{
  "train_examples": 49215,
  "crop_scale_min": 1,
  "arch": "convnext",
  "isotropic": false,
  "norm": "layernorm",
  "depths": [3, 6, 3],
  "kernel_size": 3,
  "init": "kaiming_normal",
  "residual_init": "none"
}
Rows from block 5, named by matrix and row number. Rows with one number belong to one neuron. Each number is 128 + 24 x the weight over the matrix's rms, rounded and kept within 0 to 255. All counts start at 0.
# fc1: MLP up (model.blocks.5.mlp.fc1.weight, 512x128), inputs 0-127
# fc2: MLP down (model.blocks.5.mlp.fc2.weight, 128x512, transposed), outputs 0-127
fc1.44 [115 105 109  93 117 137 123  85  91 117 121 130 114 121 141 125 147 113 107 143 107 117 126 105 127 104 154 102  93 126 109 148 145 125 155 122 135 119 157 143  98 138 118 125 111 112 141 151 137 128 143 122 152 128  79 177 163  93 106 159 126 129 117 143 128 143  35 149 136 157 144 110 112 118 173 106 127 131 153 127 132 117  79 147 138 151 139 129 134 142 146 155 150 158 168 120  90  98 147 158 148 131 113 126 126 109 163 120 116  98 117 161  99 129 138 138 132 126 143  94 116 121 129 132 127 127 126 147]
fc2.44 [144 135 151 113 127 121 113 109 121 147 134 143 161 109 132 160 124 132 146 115 150 137 110 135 130  96  93 148 153 107 133 125 149  98 143 103 127  98  92 173 126 119 141 124 130 151 144 104 128 155 151  80 176 172 176 144 167 134  85 133 134 157 125 103 133 153 129 137 117 130 137 128 129 117 118  67 113 127 125 168 111 150 160 138 105 102 137 132 120 147 136 153 166 156 117 131 134  93 128 161 125 143 153 124 155 117 130 176 146 147 133 185 123 134 178 107 110 139 135 112 116 110 150 147 114 142 101 123]
fc1.45 [140 141  90 157 110 162 147 105 119 107 112 139 125 101 132  87 122 140 202 187 142 141 127 115 129 130 120  95 102 156 107  90 118 124 144 101 112 158 129 155 155 106 123  92 122 135 132 113 140 122 120 136 119 100 170 140 141 144 138  82  95  87  98 121 138 116 132 117 192 136 125 122  90 110 108 139 128 105 153 139 129 103 138 136 157  93 126 105 131 103 133  99 124 157 105 123  89 138 124 140  96 105 162 126 122 133 124 103  79 150 108 115 149 120 122 135  98 119 155 158 149 137  87 105 129  92 145 177]
fc2.45 [138 120 161 150 107 119 142 138 111 135 124 180 108 157 134 146 128 137 147 152 133 143 169  99 121 130 112 133 153 117 108 144  64 114 113 152 101 102 131 156 129 115 108  80 182 141 131 130  83 126 149 107 130 142 128 108 149 102 146 103 139 130  96 117 107 134 129 115 130  76 151 117 134 140 105 138 140  84 104 121 116 147 112  70 157 110 141 144 121 117 158 177 114 168 124 145 162 134 137 134 134 146 134 140 135 163 135 145 131 131 147 120 113 150 128 153 146 135 118 151  91 171 114 163 140 137 126 114]
fc1.46 [110 131 154 114  98 139 101 127 127 157 143 139 151 184 114 165  98 139  98 155 134 123 126 165  83 154 167 119  99 136 111 163 161 103  71 116 146 111 135  93 142 123 148 105 131 136 117 115 145 140 146  76 130  89 151 226 173 128 126  79 128 144 141  87 103 137 103 112 102 184 113 148 139 101 149 155 150 126 174 119 170 118  67 164 107 136 143 111  76 156 127 129 147 117 106 139 117 118 186  96 129  67 152 113 131 104 113 128 133 143  87 136 147  95 123  95 153 130 164 136 135 124 124 109 178 155 141 175]
fc2.46 [107 119  95  80 121  95  95 114 163 132 159 135 147 146 127 141 149 101 131  85 141 116 134 150 143 108 107 103 136 152  88 113 112 193 135 107 146 158 116 121 133 106 119  88 142 130 153 110 143 142 109 129 105 145 143  80 106 132 185 127 140 149  57 165 162 147 128 116 101 161 170 158 123 155 129  97 117 115 142 193 142 177 133 110 109  69 109 115 115 133 119 106 122 114 110 112  98  55 136 138 116 156 117 129 125 167 145 173  94 120  99 100 125 123 197 146 135 121 176  84 106 142 133 160 142 116  81  59]
fc1.47 [ 97 122 114 108 135 133 135 126 185 194 113 115 120 148 132 118 175 155 102 114 153 155 123 123 137 145 156 117 190 118 128 151 133 140 113 126 121 127 112  97 152 156 122 108 136 141  78 114 138 156 118 126 144 147 118 110 134 131 137 109 138 194 127 141 109 112 108 124 175 123 116  97 109 102 132 100 122 134 120 122 122 119 146  97  80 162 118 104 162 142 123 125 139 102 152  70 140 138 170 102 127 135 145 113 108 128 139 123 150 127  89 148 178 103 140 103 114 165  72 126 121  88 130  94 116 120 108 123]
fc2.47 [114 107 154  67 104 110 131 103 178 117 120 179 120 112 106 144 121 106 138 160 108 128 110 138 138 142 140 108 126 157 119 130 118 129 157 123 112 144 100 117 110 174 138  96 147 121 111 160 134 121 155 168 112 178 151 101 130 152 156 104 107  92 125 129 127 111 116 133 130 177 133 133 127  98 121 138 164 124 206  89 111 140 118 138 132 135 146 134 127 163 121 125 110 176 153 109 135 103 157 114  93 152  85 129  73 139 150 107 155 161 151 105 110 143 116  97 158  97 128 122 116 132 150 139 128 129 140 174]
fc1.48 [ 94 118  94 115 126 132 125 124 143 130 142 151 144 138 123 121 106  96 123 123  89 137 141 114  88 136 150 136 114 155  97 165 119 125 145 128 141 132 150 120 133 169 166  97 144  76 129 114 111 143 102 127 169 106  93  89 109 129 102 124 149 172 124 176 147 142 119 150 149 148 108 137 126 118  94 119 120 131 124  95 138 140 145 105  96 157 138 128 159 144 128 137  97 110 170 120 111 101  96 122 148 127 147 152 131 104 123  98 116 113 119  99 157 113 110 118  98 133  99 121 127 109 145 145 106 139 144 117]
fc2.48 [125 114 138 147 118 133 142 125 151 154 110 134 131 179 170 169 118 161 154 111 123 129 122 135 139 162 136 141 157 116 115 105 114 131  95 111 152 157 159 139 118  85 104 151 147 123 111  93 116 163 149  74 141 134 117 135 106 123 138 118 116 104 134 148 127 113 137  90 157 127 126 112 140 149  87 126 127 122  91 175 110  90  94  96 126 135 167 103  87 152 120 113 158  98 123 121  99 122 110 135 127 169 139 148  83 122 147 141 125 136 133 121 134 102 117 152 117 111 100 137 128 136 110 176 140 123 129 175]
fc1.49 [134 134 139 167 134 130 103 149 112 147 155 123 145 108 129 104 128 119 131 126 139 125 105 114 111  96 114  67 157 110 112  94  73  96 186 115 111 108 141 108 129 144 157 133 125 156 114 158 149 102 100 126 149 105 143 146 147 155 141  77 121 138 170  90 187 111 113 137 113 164 153 117 127 152  95 107 119 167 120 127 112 116 142 137 112 183 137 157 122 119 114 133 118  99 126 131 131 157 113 110 134 132 106 136 116 125 128  87 185 125 142 137 131 113 114 157 191 156 135 126 121 148 135 116 127 104 153  98]
fc2.49 [ 92 134 128 129 154 152 105 153 124 141 144 124 123 115 109 129 163 154 111  89  93 109 140 144  90 118 120 114 153  83 140  81 109 130 134 132 161 163 147 128  99 112  84 163 130  67 132  73 126 131 149 184 114 130 173 106 152 122  66 135 143 104 101 155 159  83 149 114  91 114 138 125 119 106 146 141  93 130 152 135  99 132  98 147 157 160 126 124 108 215 160 129 139 137 136 129 144 157 133 152 176 128 158 122  90 130 147 140 164 143 113 128  98 110 106 123  81  88 132 163 106 137 147 118 149 151 115 135]
fc1.50 [120 138 116 123 119 120  50 141 106 121 121 124 102 123 126 167 164 113 125 124 117 133 141 166 127 116 145 136 122 161  88 112 106 135 111 121 169 129 122 106 141 134 131 159 170 125 194 138 120 127 111 117 111 122  97 171  97 119 101 114  89  97  90 114 127 124 121 128 127  96  88 124 107 114 148 144 147 139 128 127 152 134 129 136 144  91 168 129 137 132 136 132  87 124 132  94 130 146 128  92 174 129 131 104 135  97 138 121 153 124 138 139 146 150 128 113  98 158 126 151 137 140 147 102  72 102 117 127]
fc2.50 [118 154 146 109 150 105 117 144 115 163 137 115 106 145 115 166 155 120 120 129 158 127  92 147 142 122  97 158  99 125 116 117 134 124 127 123 116 115 133 139 166 136 135 140 120 126 108 144 170 112 127 109 143  94 133  76 112 131 108 111 137 114 113  73 128 119 132 124 176 172 145 116 108 123 121 139 112 166 111 144 132 145 116 103 198  87 119 135 151 136 122 102 153 122 130 107 131 151 134 146 150 104 145 128  96 134 145 161  98 120 141 132 119 157 133  97  92 102 153 128 116 131 118 122 155 157  86 143]
fc1.51 [ 92 128 129 177 137 158  62 157 106 149  91 139 142 142 187 134 128 139 110 159 158 148 157 142 131 116 104 110 130 148 108 116 156 131 117 152 132 102 138 108  94  89 116 134  80 117 147 146 174 136 124 100 136  99 141 121 139 138 160 108 115 132 117 170 149 128 150 110 119 133 114 127 151  75 120 122 125 127 149 127  82 107 113 114 110 132 108 148 152 128 122 139 103 118 177 108 111 175 118 129 121 160 169 146  84 136 118  91  96 114 121 140 101  85 139 144 105  75 134 158 121 109 133 137 103 136 106 120]
fc2.51 [121 110 147 165 136 141 139 115 120  90  91 166 100 108  64 133 125 121 120 107 168 140 138  90 166 131 113 149 140 109 139 136 142 112 156 129 104 174 136 126 108 150 146 152 141 125 149 125 130 134 138  97 135 104 125 138 126 118 134 139 109 123 122 113 153 122 130 135 124  99 105 107 110 142 128 147 170 141 144 135  88 147 119  91 117 109 152 130 134 131 146 132 111 144 171 109 148 162 137 160 126 134 125 124 143 152 153 137 104  98 140 189 130 156 132  83 146 149 119 159 109 192 124 125  81 122 172 141]
fc1.52 [140 119 143 116  99  95 114 158 136 135 142 127 163 132  95 120 115 135 134 114 107 160 124 117 138 134 125 112 107 105  97 118 121 113 177 145 147 136 118 126 155 116 155 118  92 113 163 164 148 159 139 144 149 111 133 116 138 115 113 114 137 120 101 135 114 134 130 104  93 113 121 154 106 165 152  87 121 100  96 138 100 136 139  97 137  97 161  99 159 133 155 101 139 115  99 140  95  88 103 123 158 129 122 137 156 158 158 135 134 131 125 137 116 103 151 130 141 118 126 123 109 131 124 139 160 124 137 129]
fc2.52 [131 109 119 126 140 115 162 169 126 142 113 113 139 151 130 155 131 153 152  98 136 145 166  93 175 122 128 143 169 157 148 123 112 112 148 118 139 144 133 161 155 111 120 115 154 136  75 124 162 159 110 124 144 132 154 108  75 126 142 149 133 157 175 114 121 138 132 130 156 111 158 134 122 104 115 100 125  86 172 131 115 109  62 102 141 134 137 152  83 127 130 124 132  90  92 129 118 163  88 133 165 154 142 106 110  93 120  99 137 151 120 145 119 116 130 124 125 135  67 138 136 136 122 111 140 134 120 155]
fc1.53 [165  89 110 154 148 101 137  88 129 113 140 103 139  75 122 145 143 134 182 137 129 123 132 123 145 142  67 122 154  98 111 107 125  87 133 162 106 158 102 141 127 139 119 115 129  90 132 130  97 137 122 158 125 140 181 157 160  79 144 150 120 120 120 141 140 127 119 108 126 104 134 149  91 137 125 146 111 164 130 141 127 149 100 118 108 132  94 127 107 127 155 104 113 104  81 173 118 124 116 130 125 103 155 132 195 142 122  70 114 134 121 114 145 116  85 129 108 153 141 109 134 142 122 138 109 109 138 116]
fc2.53 [136 127 118 116 142 123 109 111 121 179 154 131  87 140 126 109  92 136 118 164 100 139 154 103 166 124 140 137 158 142  59 137 154 146 138 115 132  92 158 138 114 149 122 145 150 120 121 110 133 177  97 135 139 155 113 123 167 108 139 131 125 126 143 119 158 103 121  97 117 129 125 134 131 175 159 103 113  92 122 122 144 179 120 109 130 138 157 134 112 127 103 154 118  95 134 133 117  98  79 102 104 138 107 102 151 119 121 154 160 110  97 139 129 106 102 117 128 156 104 140 145 106 167 112 117 125 150  99]
fc1.54 [112 127 145 128 106 157  93  75 156  65 136 157 136  69  85  72 116 124 144 140 129 168 116 126 116 131 133  70 103 138 147 164 110 116  81 126  86 160 157 105  78 138 110 130 157 127 137 133 146 130 121 133 115  90 123 167 145 151 132 127 136 150 167 136  93 102 179 102 105 141 146  98 136  75 119 170 103 147 113 128 139 136 114 187 121 111  76 133 124 100 159 138 147 150 111 114  98  85 131 143 116 105 119 145 125 127 151 113 122 117 163  86 138  84 113  63 155  77 107 120 130 141 115  88 121 118 109 151]
fc2.54 [133 133 154 102 172  51 102  92 139 151  89 114 128 141  89  96 168 120 138 146 169 102 101 146  66 110 105  92 130 142 130 115 123  97 131 186 105 167  77 116 131 116  91 144 145 125  90  97  95 107  93 151 171 127  99 158 151 147 114 151 167 145 151 112  93 149 112 153 158 177 137 148 149 104 158 130 134 125  97 183 143 123 151 152 125 158 147 143 138 139  78 143 100 135 175 115 112 105 118 111 119 108  86 121 167  69 152 106 120 158 130 133 111 145 136 155 125 140 111 108 147 132  77  76 134 156 103 155]
fc1.55 [131 122 122 164 171  95 133 153 132 123 114 151 161 124 106 102 127 134 104 103 101 141 125 117 120 126  95 124 119 137 122 137 143 141 103 120 144  98 123 104 161 124 125 123 159 108 176 129 149 155 112 123 130 131 119 112 133 105 127  88 137 102 123  97 114 120 103 110 132 102 112 130 123 111 114 155 145 108 123 135 103 135 106  96 166 132 132 141 118 120 133 117 122 156 124 112 110 127 137 116 157 135 144 107 124 127 137 129 149 138 153 158 142 159 120 167  77 134 116 153 128 119 149 109 124 103 103 127]
fc2.55 [115 134 154 132 149 136 102 131 107 151 122 116 132 144 107 129 115 165  83 109 141 124 114 131  90 123 151 158 143 130 156 124 100 100 145 121 105 155 144  87 137 136 125 133 129 102 103 152 118 148 118 151 131 120 138 114  94 119 124 121 113 114 116  93 131 147 123 129 149 121 148  97  78 130 101 133 118 128  91 105 126 114  98 105 194  97 147 143 129 132 116 129 136 123 133 126 107 136 139 141 121 134 140 123 147 137 130 167 126 117 163 154 136 143 127 154  97 120 133 141 139 122  89 118 139 147  87 123]
fc1.56 [103 128 133 146 130 121 147 123 137 137 112 145 124  84 129 139 136 128 158 129 155 157 102 103 128 130 139 138  96 139 107 136 143 122 150  99 154 118  98 120 135 136 118 128 134 123  61 149 166 114 122 146 131  99 101 120 156 148 120 110 114 129 136 139 104 131 116 141 115 132  96 110 122  83 123 135 122 128  86  95  82  83 139 118 138 121 110  93 185  94 105 104 116 120 132 144  95 132 108 126  94  97 123 134 179 159 105 135 142 151 115 142  80  78 129 140  87 161  91 133 110 151  85 138 134 149 121 148]
fc2.56 [137 163 147 133 128 162 190 147 107  73 139 105 122 147 157 150 132 130  95 118 134 173 149 149 130 108 105 125 125  77 106 135 151 145 114 121 143  90  85 103 139 145 147 150 128  96 147 137 143  58  92 137 121 126 156 147 156 149 124 119 137 126 140 151 106 106 102 141 114 110 120 134 163 102 137 140 110 127 158 144  93 114 165 167 101 141 137 147 133 147 118 151 148 131 164 115 118 126 109 136  73 108  82 124 155 110 130 161 158 121 132 128  73  74 102  69 144 124 170 148 119 140 119  86  59 154 136 147]
fc1.57 [105  94 109 129 131 120 157 143  93 162 122 149 148 128 121 140 135 123  91  85 147 103 129 137 125 146 120 135 154 117 122 132 153 130 131 132 138 149 142 138 134 165 141 125 130 156 119  86  88 154 111 145 159 147  90 141 131 130 117 143 123 149 153 159  87 102 129 119 145 131 109 123 162 108  94 101 128 113 120 128 134 124 122 119 166 136 115 149 116 120  98 135 132 102 145  82 145 115 110 157  88 154 133 133 119 137 104 126 143 153 152 103 120 123 122 134 126 123 127 102 119  87 122  90 110  63 202 103]
fc2.57 [144 100 102 136 124 122  99 114  86 129 160  93 156 123 136 123 158 127 167 123 128  96 126 113  77 111 123 114  95 122 152 134 166 154 127  98 127 106 141 144  95 129 115 159 117  91  97 110 148 150 168 149 156 187 143  85 143 136 139 116 112 118 145 156 148 136 144 136 120 137 115 125 121 113 126 144 129 127 136 113 145 150 172 149 118 174 126 107 120 109 138 133 131 127 138  95  91 121 128 127 130 153 152  94 110  96 102 149 109 125 142 111 134 112  65 141 132 165 149 123 139 160  99 134 159 102 167 166]
fc1.58 [119 138 102 151 121 142 103 102 122 132 124 159 115 111 109 148 124 143  93 127 117  69  88 105 128 145 114 139  91 151 102 133 122  96 116 116  98 101 110 115 125  73 118 130 118 165 100  89 114 144 128 146 109 104 136  78 113 180 173 112 107  93 130 140 110 139 136 148 109 163 113 159 155 163 148  90  81 130 128 113 134  62 118 146 129 179 107 130  97 156 127 150  83 115 132  95 144 154 123 145 143 146 141 125  94 124  92  85 119 126 155 125 105 114 131 145 139 150 126 138 144 152 100  79 155 172 100  90]
fc2.58 [103 143 101 138 150  97 148 154 158 110 114 125  93 161 109 137 167 139  91 126 128 110 119 148 180 104 128 145 119 115 142 144 110 102 124 116 130 135 160 118 121 151 146 136 109 128 138 103 138 156 146 137 140 162 104 217 132 133 109 122 158 108 102 123 125 157 132 160 120 129 100  85 142 147 142 140 155 167  86 148  87 102 120 131 131 141 131 114 165 142 138 158 100 142 146 120 134 146 164 148  93 124 114 147 135  92 148 146  76 132 128 122 118 179  81 110 109 116 149 155  90  79 151 112 128 153 137 176]
fc1.59 [101  88 154 132 108 109 157  99 129 145 139 107 113 142 145 142 143 105 107 163  86 132 117 155 154 147 145 123 116  91 126 100 108 127 140 169 132 138 113 144 159 119 113 121 125 103 181 193 100 125 127 123 107 145 189 118 118 120 144 106 106 111 151 112 142 119 114 108 142 133 154 173 107 134 143 144 136 138 107 120 117 142 136 115 129 156 109 128 126  97 168 129 169 109 129 185 154 127 184 104 204 130 151 115 133 129 140 185 122 106 131  94 155 111  99 128 122 131  74 111 117 153 201  89 134  95 144 139]
fc2.59 [142  81 127 169 120 142 143 134 144 127 143 143 172 141 154 110 119 133 127 121 145 172 164 132 160 129 117 133 152 119  96 122 102 113  77 155 150 154 135 140 126  97 154 161  95 131 154  52 116  96 141 118 132 146 122 129 124 136 101 122 118 152 158 136 124 136 116  80  99 103 103 129 152 117 142 113 113  88 140 123 131 130 121 114  81 135 128  94 145 191 152 118 165  80 115 181 103 121  86 177 177 146 144 104 119 122 108  72  84 139 143 135 136 127  89 143 157 135  87 145 121 122 119 129 100 102  97 170]
fc1.60 [122 140 107 100 132 101  88  99 129 170  93 131 123 111 151 149 131 103  85 114 133  65 151 106 213 117 126 151 139 124 130 112 101 101 112 115  87 138 122  32  89 158 152 145 132 150 132 106 128 129 106 120 153  99 115 109 118 176 128 116  96 138  94 101 103 156 118 174 146 159 100 217 131 144 123  78 142 110 140  97 119 101 144  93 139 110 118 149 125 134 152 143 154 154 133 141 110  98 159 133 140 124 127 117 134 141  91 115 134 167 120 131 141 116 111 107 115 124 101 122 134  90 138 132 125 170 163  96]
fc2.60 [113  72 197 123 113 126 112 156 145 117 136 163 176 137 111 157 153 156  91 137 106 126  98 145 132 138  99 120 111 134 130 111 143 120 137 118 180 120 100 203 176  91 138 113 162 150 132 111 146 141 125 156 176 155 137 130 140 161 175 139 162 117 118 111 151  99 188 147 117 108 136 112 118 144 148 142 139 133  96 136 110 129 110  73 156 148 150 113 129  93 110  97 105 145 118  98 168 113  86 122 101 140  85 150 114 105 152 132 131 125 123  53 153 133 115 132 144 117 181  94 128  97 164 133  74 162 152 142]
fc1.61 [101 144 140 101 131 112  69  47 141 107 143 119 137 130 114  85 144  95 102 112 136 100 132 117 117  97 140  95 155 120 101 130 116 116 149 105 102 146 148  85 135 103 118  89 121 109 101 122 128 127 131  89 125  84 134 101 109 126 151  99 121 110 135 129 132  67 103 154 181 123 160 158 151 133 112 159 116 151 122 141 120  80 105 111 167 116 172 136 107 161 129 133 147 141 123 129 117 140 135 131 128  93 114 104 100 145 103  99 147 139  97 137 103 125 133 113 114 114 105 144 147 136 109 113 127 143 114 108]
fc2.61 [139 142 130  88 104 137 138  96 147 122 134 157 111 160 147 121  99 136 119 129 159 106 107 145 143 102 126 124 127 132 134 127  85 119 155 111 105 153 145 104 145 146 147 134 106 165 130 119 126 153 106 134 130 127 112 187 109 146 128 119 156 136 108 115 118 113 152 155 139 127 136 150 156 140 137 136 101 106 119 126  98 138 118 179 126 132 102 108 174 150 158 173  95 125 129 152 140 145 136 112  86  88 118 158 140 165 134 138  84  94  96 134  96 119 144 122 128 124 128 147 159  99 125 139  90 144 106 134]
fc1.62 [129 107 115 115 182 157 119 149 127 109  88 135 132 131 183 191 143  87 133 118 152 102 126 109 163 142 130 125  98 118 148 120 125  97  81 126 144 131 133  93 142  83 104 105 124 113 120 169  72 154 130 140 148 126 105 110 155 128 101 117 130 111  88 139 134 105  84 136 136 133  95 170  90 124  54 147 105 101 125 163 148  65 148 143 133 139 105 118 149 144 131 131 107 154 100 140 115 116 158  99 132 122 122 126  90 140 177  95  85 139 117  71 150 167 140 114  91 129 115 132 149 139 109 164  97 157 193 148]
fc2.62 [112 124 146  99 137 133 139 131 126 127 167 172 155  75 180 125 131 112 113 111 134 135 166 143 120 152 118 125 125 152 137 109 116  97 166 127 109 157 117 149 138  99 117  95 133 136 113 133 101 138  97 144 167 164  90 145 174 115 127 176 177 124 135 138 118 124 143 141 131 180 130 136 131 150 146  76 168 121  97 121  82  94  91  46 112  90 144 131 116  73 122 152 188 148 141 113 143 140 135 139 105 156 113 101 143 110 171 117 166 138 141 123 117 173 170 180 137 123  50 123 157 150 169 148 114 150 175 156]
fc1.63 [113 110 125 121 143  88 149 184  94 131 110 122 138 113  96 130 133  92 150 134 140 114 109 106 134 130 115 113 130 141 103 205 129 142 129 105 119 148 125  98 126 138 101 154 134 188 154 168  97 131 146 130 102 103 113 148 113 107 128 128 142 122 136 123 139 120 133  87 135 124 122 133 123 155 134 120 130 113 115  78 114  61 134  68 149 112 123 134 133 152 143 152  92  90 144 183 130  91  78 155 107 124 149 142 167 146  82 105 116 127 114 133 107 132  89 142 121 102 100 165 145 121 113 141  91 148 102 125]
fc2.63 [111 138 117 121 115 136 134  96 124 142 129 171  84 123 112  81 114 133 112 102 116 124 122 159 146 109 154 175 124  96  90 136 110 143 129 112 150 167 100 146 115 145 169 107 122  97 132 139 107 131 159 119 143 144 107 152 157 122 139 123 129  98 145 152 160 140 122 127 135 116 148 154 182 136 146 147 125 105 122 119 106 115 138 142 136 126  77 137 137 105 140 179 122 117 147 160 109 124  89  98  97  95 119 115 159 164 139 178 185 140 139 117 148 114 162  94 135  77 169 107 155 138 133 112 125 135 140 144]
fc1.64 [127 108 180 121 126 134  74  91 158 115 131 110  91  91 124 134 124 115 130 113 145 158  78 110 139 132  84 129  82 120 191 124 147  88 144 150 125 132 137 151 168 153 107  81 126 182 153 134 154 157 112 149  99  94 164 126  81 160 124 127 101 151 113  98 134 148 140 133 125 112 122 156  96 148  99 116 103 158 108 130 118 100 104  84 124 113 132 138  95 138 104 125 133  89 124  97 102  99 161 101 180  83 132 120 129 122 141 129 117 117 105 120 130 126 114 127 116 121 109 145 113 117  58 134 154 123  65 118]
fc2.64 [148 100 142  72 166 172 124 118 113 149 155 116 136  81 146 185 106 110 127 161 100 100 149 136 139 126 142 133 151 121 151 175 121  84 134 130 116 140 116 131 128 150 122 126 127 140 145 137 115 151 114  95 116 167 139 129 133 164 180 130 103 173 165 108 100  97  87 131 165 125 116 150 152 123 158  98 142 108  87 133 109 137 158 141 142 140  71 144  93  99 136 140 146 126 107 143 174 128 148 171 149 105  84 119 125 126 130 145 153 113  69  81 141 123 140 122 168 131 101 121 131  81  89 122 136  96 133 144]
fc1.65 [108 140 127 137 109 109 178 160 130 108 132 135 121 133 149 142 107 137 106 123 120 132 136 179 100 118 124 140 159 132 121  99 120 120 124 156 105 136  91 100 136 146 100 101 135 135 195 129 116 128 122 158  92 100  88 137 102  87 109 120  88  86 116 165 103 130 133  89 124 121 117 102 139 121 132 103 126 137 106 123 119 113 124 103 165 113 170 135 103 101 152 135 106 122 132 136 141  94  97 146 109 157 104 101 125 154 103 111 125 114 114 125 137 142  99 109 141 151 138 141 168  84 116 127 104 112 125 124]
fc2.65 [128 174  95 118 107 163 119 134 135 153 115 123  94 131 135 105  99 128 149 155 138  96 133 122 181  99 134 132  99 154 164 150 125 170 154 128 128  98 100 129 132 160 130 118 144 142 141 107 156 134 148 113 148 164 130 153 125 175 141 113 105  89 159 121 131  93 142 128 151 119 132 119 122 125 114 200  92 131 123  58 158  98 133 153 128 106  92 162 140 122 152 149 133 138 159 108 133 117 146 140 128 107 135 116 103 101 116 116 186 129 137 103 120 150 147 120 135 130 160 114 147 113 128 108 155 100 154 118]
fc1.66 [107 120 131 129 124 133 109 131 121 119 152 132  97 156 113 136 146 110 175 141  97 141 106 139  89 145 119 112 125 124 139 108  98 163 148 109 106 122  79 143 135 169 133  96 127 124 182 132 124 123 149 140 124 129 135 117 134 110 117 133 112 156 122 131 119 135 165 133 139 115 142 121 139 130 113 150 106 142 130 123 111 154 142 102 121 116 157  96 164 106 142 147 111 104 118 139 163 172 157 135 134 129 105  92 122 133 105 115 153 147 130 121 122 121 139 134  81 141 108 128 124 102 145 138 108 104 115 190]
fc2.66 [104 140 148 137 163 137 152 120 152 107 133 134 123 104 133 138 129 130 134 152 118 133 129 151 146  99 121 131 103 138 130 140 124 122 165 114  96  96 124 176 128 125 135 140 108 119 115 121 111 131 129 166 171 104 145 113 167 137 158  92  93 158 127 145 120 134 115 152 159 161  89 107 137 105 130 165 143 183 127 127 119 129 148 103 122 132 127 154 156 140 103 152 144 143 131 116 118 176 164 117 159 147  91 118 144 107 110 127 142 111 117  83 110 135 121 102  89 133 119  98 140 122 149 121 113 142 143 107]
fc1.67 [141 139 102 147 144 123 145 146 102 166 150  94 115 148 143 127 126 112 139 145 135 142 165 111 124 158  90 138 102 142 102 114 145 128 117 140 122 129 111  99 153 115 141 163 147 122 137 151 147 127 145  96 109 164  92 123 121  93 172 121 117 162 122  64 120 131 122 136 135 109 136 130  86 150 106 103 142  96 112 125 124 103 115 148  88 129 133 103 131 110 174 118 161 144 112 133 107 132 119 164 104 129 145 128 153 128 139 110 118 131 138 147 117 127 152 187 135 135 152 102  77 141 115 114 126 123 153 132]
fc2.67 [114 147 136 113 170 137 141 159 109  98 158 120 113 152 101 144 140 137 164 111 150 149 130 160 136 100 137 145 148 142 159 132 192 130 114 152 107 141 163  88 136 142 110 161 108 119  90 148 131 162 106 143 110 136 156 122 136 154 108 106 124 129 128 139 112 127 141 122 122 119 112 136 130  99 151  86 114 119 125 112 122 133 157 164 146  96 161 136 141  96 114 152 156 120 118  92 128 131 122 116 122  90 135 117 166 125 116 124 132 145 107 169 129 119 119  93 132 146 134 133  85 143 101 119 149 107 109 137]
fc1.68 [ 62 138 145  87 124  96 160  97 110 117 101  89 110  97  93 145 122  90  70 120 149 146 114 129 191  87  85 117 119 108 138 143 121  94 113 128  88 105 116  92 142 134 145  93 138 163 114 134  71 131 134 116 104 183 124 142 100 151 166  91 142  82 130 122 128 144 100  77 136 116 113 128 106 120 103 157 141 111 123 117 121 109 163  86 120 126 143 121 156 169 115 128 132 118 164 113 119 148 152  97 175  67 132 107 117 160 101 141 123  92  26 177  99 108 131 135 134 137  91 161 101  91  90  99  92 118 117 121]
fc2.68 [160  92 132  20 115 127 103 108 125 115 162 149 164 138 109 149  57 103 131 168 115  86 158 123 139 138 131 156 148 137  98 139 147 148 125 172 124 181 131 136 135 124 127  72 123 143 105 114 126 143 104 133 101 141 129 132 124 117 161 118  95 114 128 123 117 136 150 122 166 121 137 134 152 123 116 140 142 128 116 103 123 146 143 104 150 120 123  88 103 125  93  87 114 129 141 157 130  96 104 137 171 130 136 114 107 130 121 114  74 145 136  39 126 153 142 103  90  85 116  97 134 114 147 118 135 100 143 118]
fc1.69 [109 125  86 130 114 113 147  75 141 120 144 133 136 110 169 134 160 137 141 145 129 148 155  95 119  94 119 133 103 164  96 138 109 135 113  97 165 154 118  94 139 101  83  63 124 159  99 141  91 126 124  90 155 189 114 135 114  67  94  90  76 180 128 103 167 117  91 134 127 113  84 150 112 133  92 120  86 122  85 114 125 123 122  92  94 150 110 152 113 115  99 115 171 185 135 120 113 149 128  98 125 141 128 141 115 112 150 111 113 161 106 113 146 108 121 133 108 119  91 127  94 100 129 133 138 124 192 133]
fc2.69 [150 141 155  75 114 138  75 120 126 112 129 149  88 115 130 142  91  95 116 144 126 132 128  87 131  83 135 110 160 135 132 120  85 101 117 135  99 131 136 161 134 129 140  76 152 119 190 118 104 126  99 194 109 119  97 130 145 121 149 137 142  93 114 148  92 109 144 145 143 139 140 127 151 176 118 146 120 106 127 118 120 119 142 117 151 159 125 129 112  23 156 179 128 136 157 164  88 111 130 145 181 140 139 116 122 131 113 151 126 117 182 173 105 126 120 136 139 126 136 125 116 130 167 156 147 105 100 113]
fc1.70 [116  92 126 102 105 106  86  84 131 122 119 145 111 135 143 106  44  99 115 126 126 112 116 141  93  77 139 127 147 158 101 164  96 135 144 154 155 112 118 111 147 146 136 112 134 110 112  71 117  98 100  79 130 129  96 184 118 156 139 135 131 143 161 143 156 115 105 129 130 106 144 145 117 116 151 120 143 132 158 109 149 118 119 153 111 117 118  83 121 158 115 115 100 133 134 147 113 121 116  83 112 162 150 160 157 130 144 148 133 122 127 172 160 146 137 140 118 159 107 100 134  97 146 171 134 105 132 149]
fc2.70 [100  98 155 154 119 130 122 115 116 124 130 133 144 136 117 115 137 141 123 139 113 171 134 103 179 144 129 105 123 118  89 139 116 144 152 132 109 130 177 157 142 116 116 128 163 133 140 133 144 117 170 161 129 145 168 105 117 111 111 100 137 164 120 105 111 151 129 131 124 134 138 127 116 195 147 100 105 115  96 162 137 138 115 144 121  61 119 105 139 133 135  89 118  94 101 159 143  99  81 123 133 146 165 123 117 161 105 158 119 105 140 103 116 119 162 107 108  83 117  92 111 118 114  99 120 133 137 126]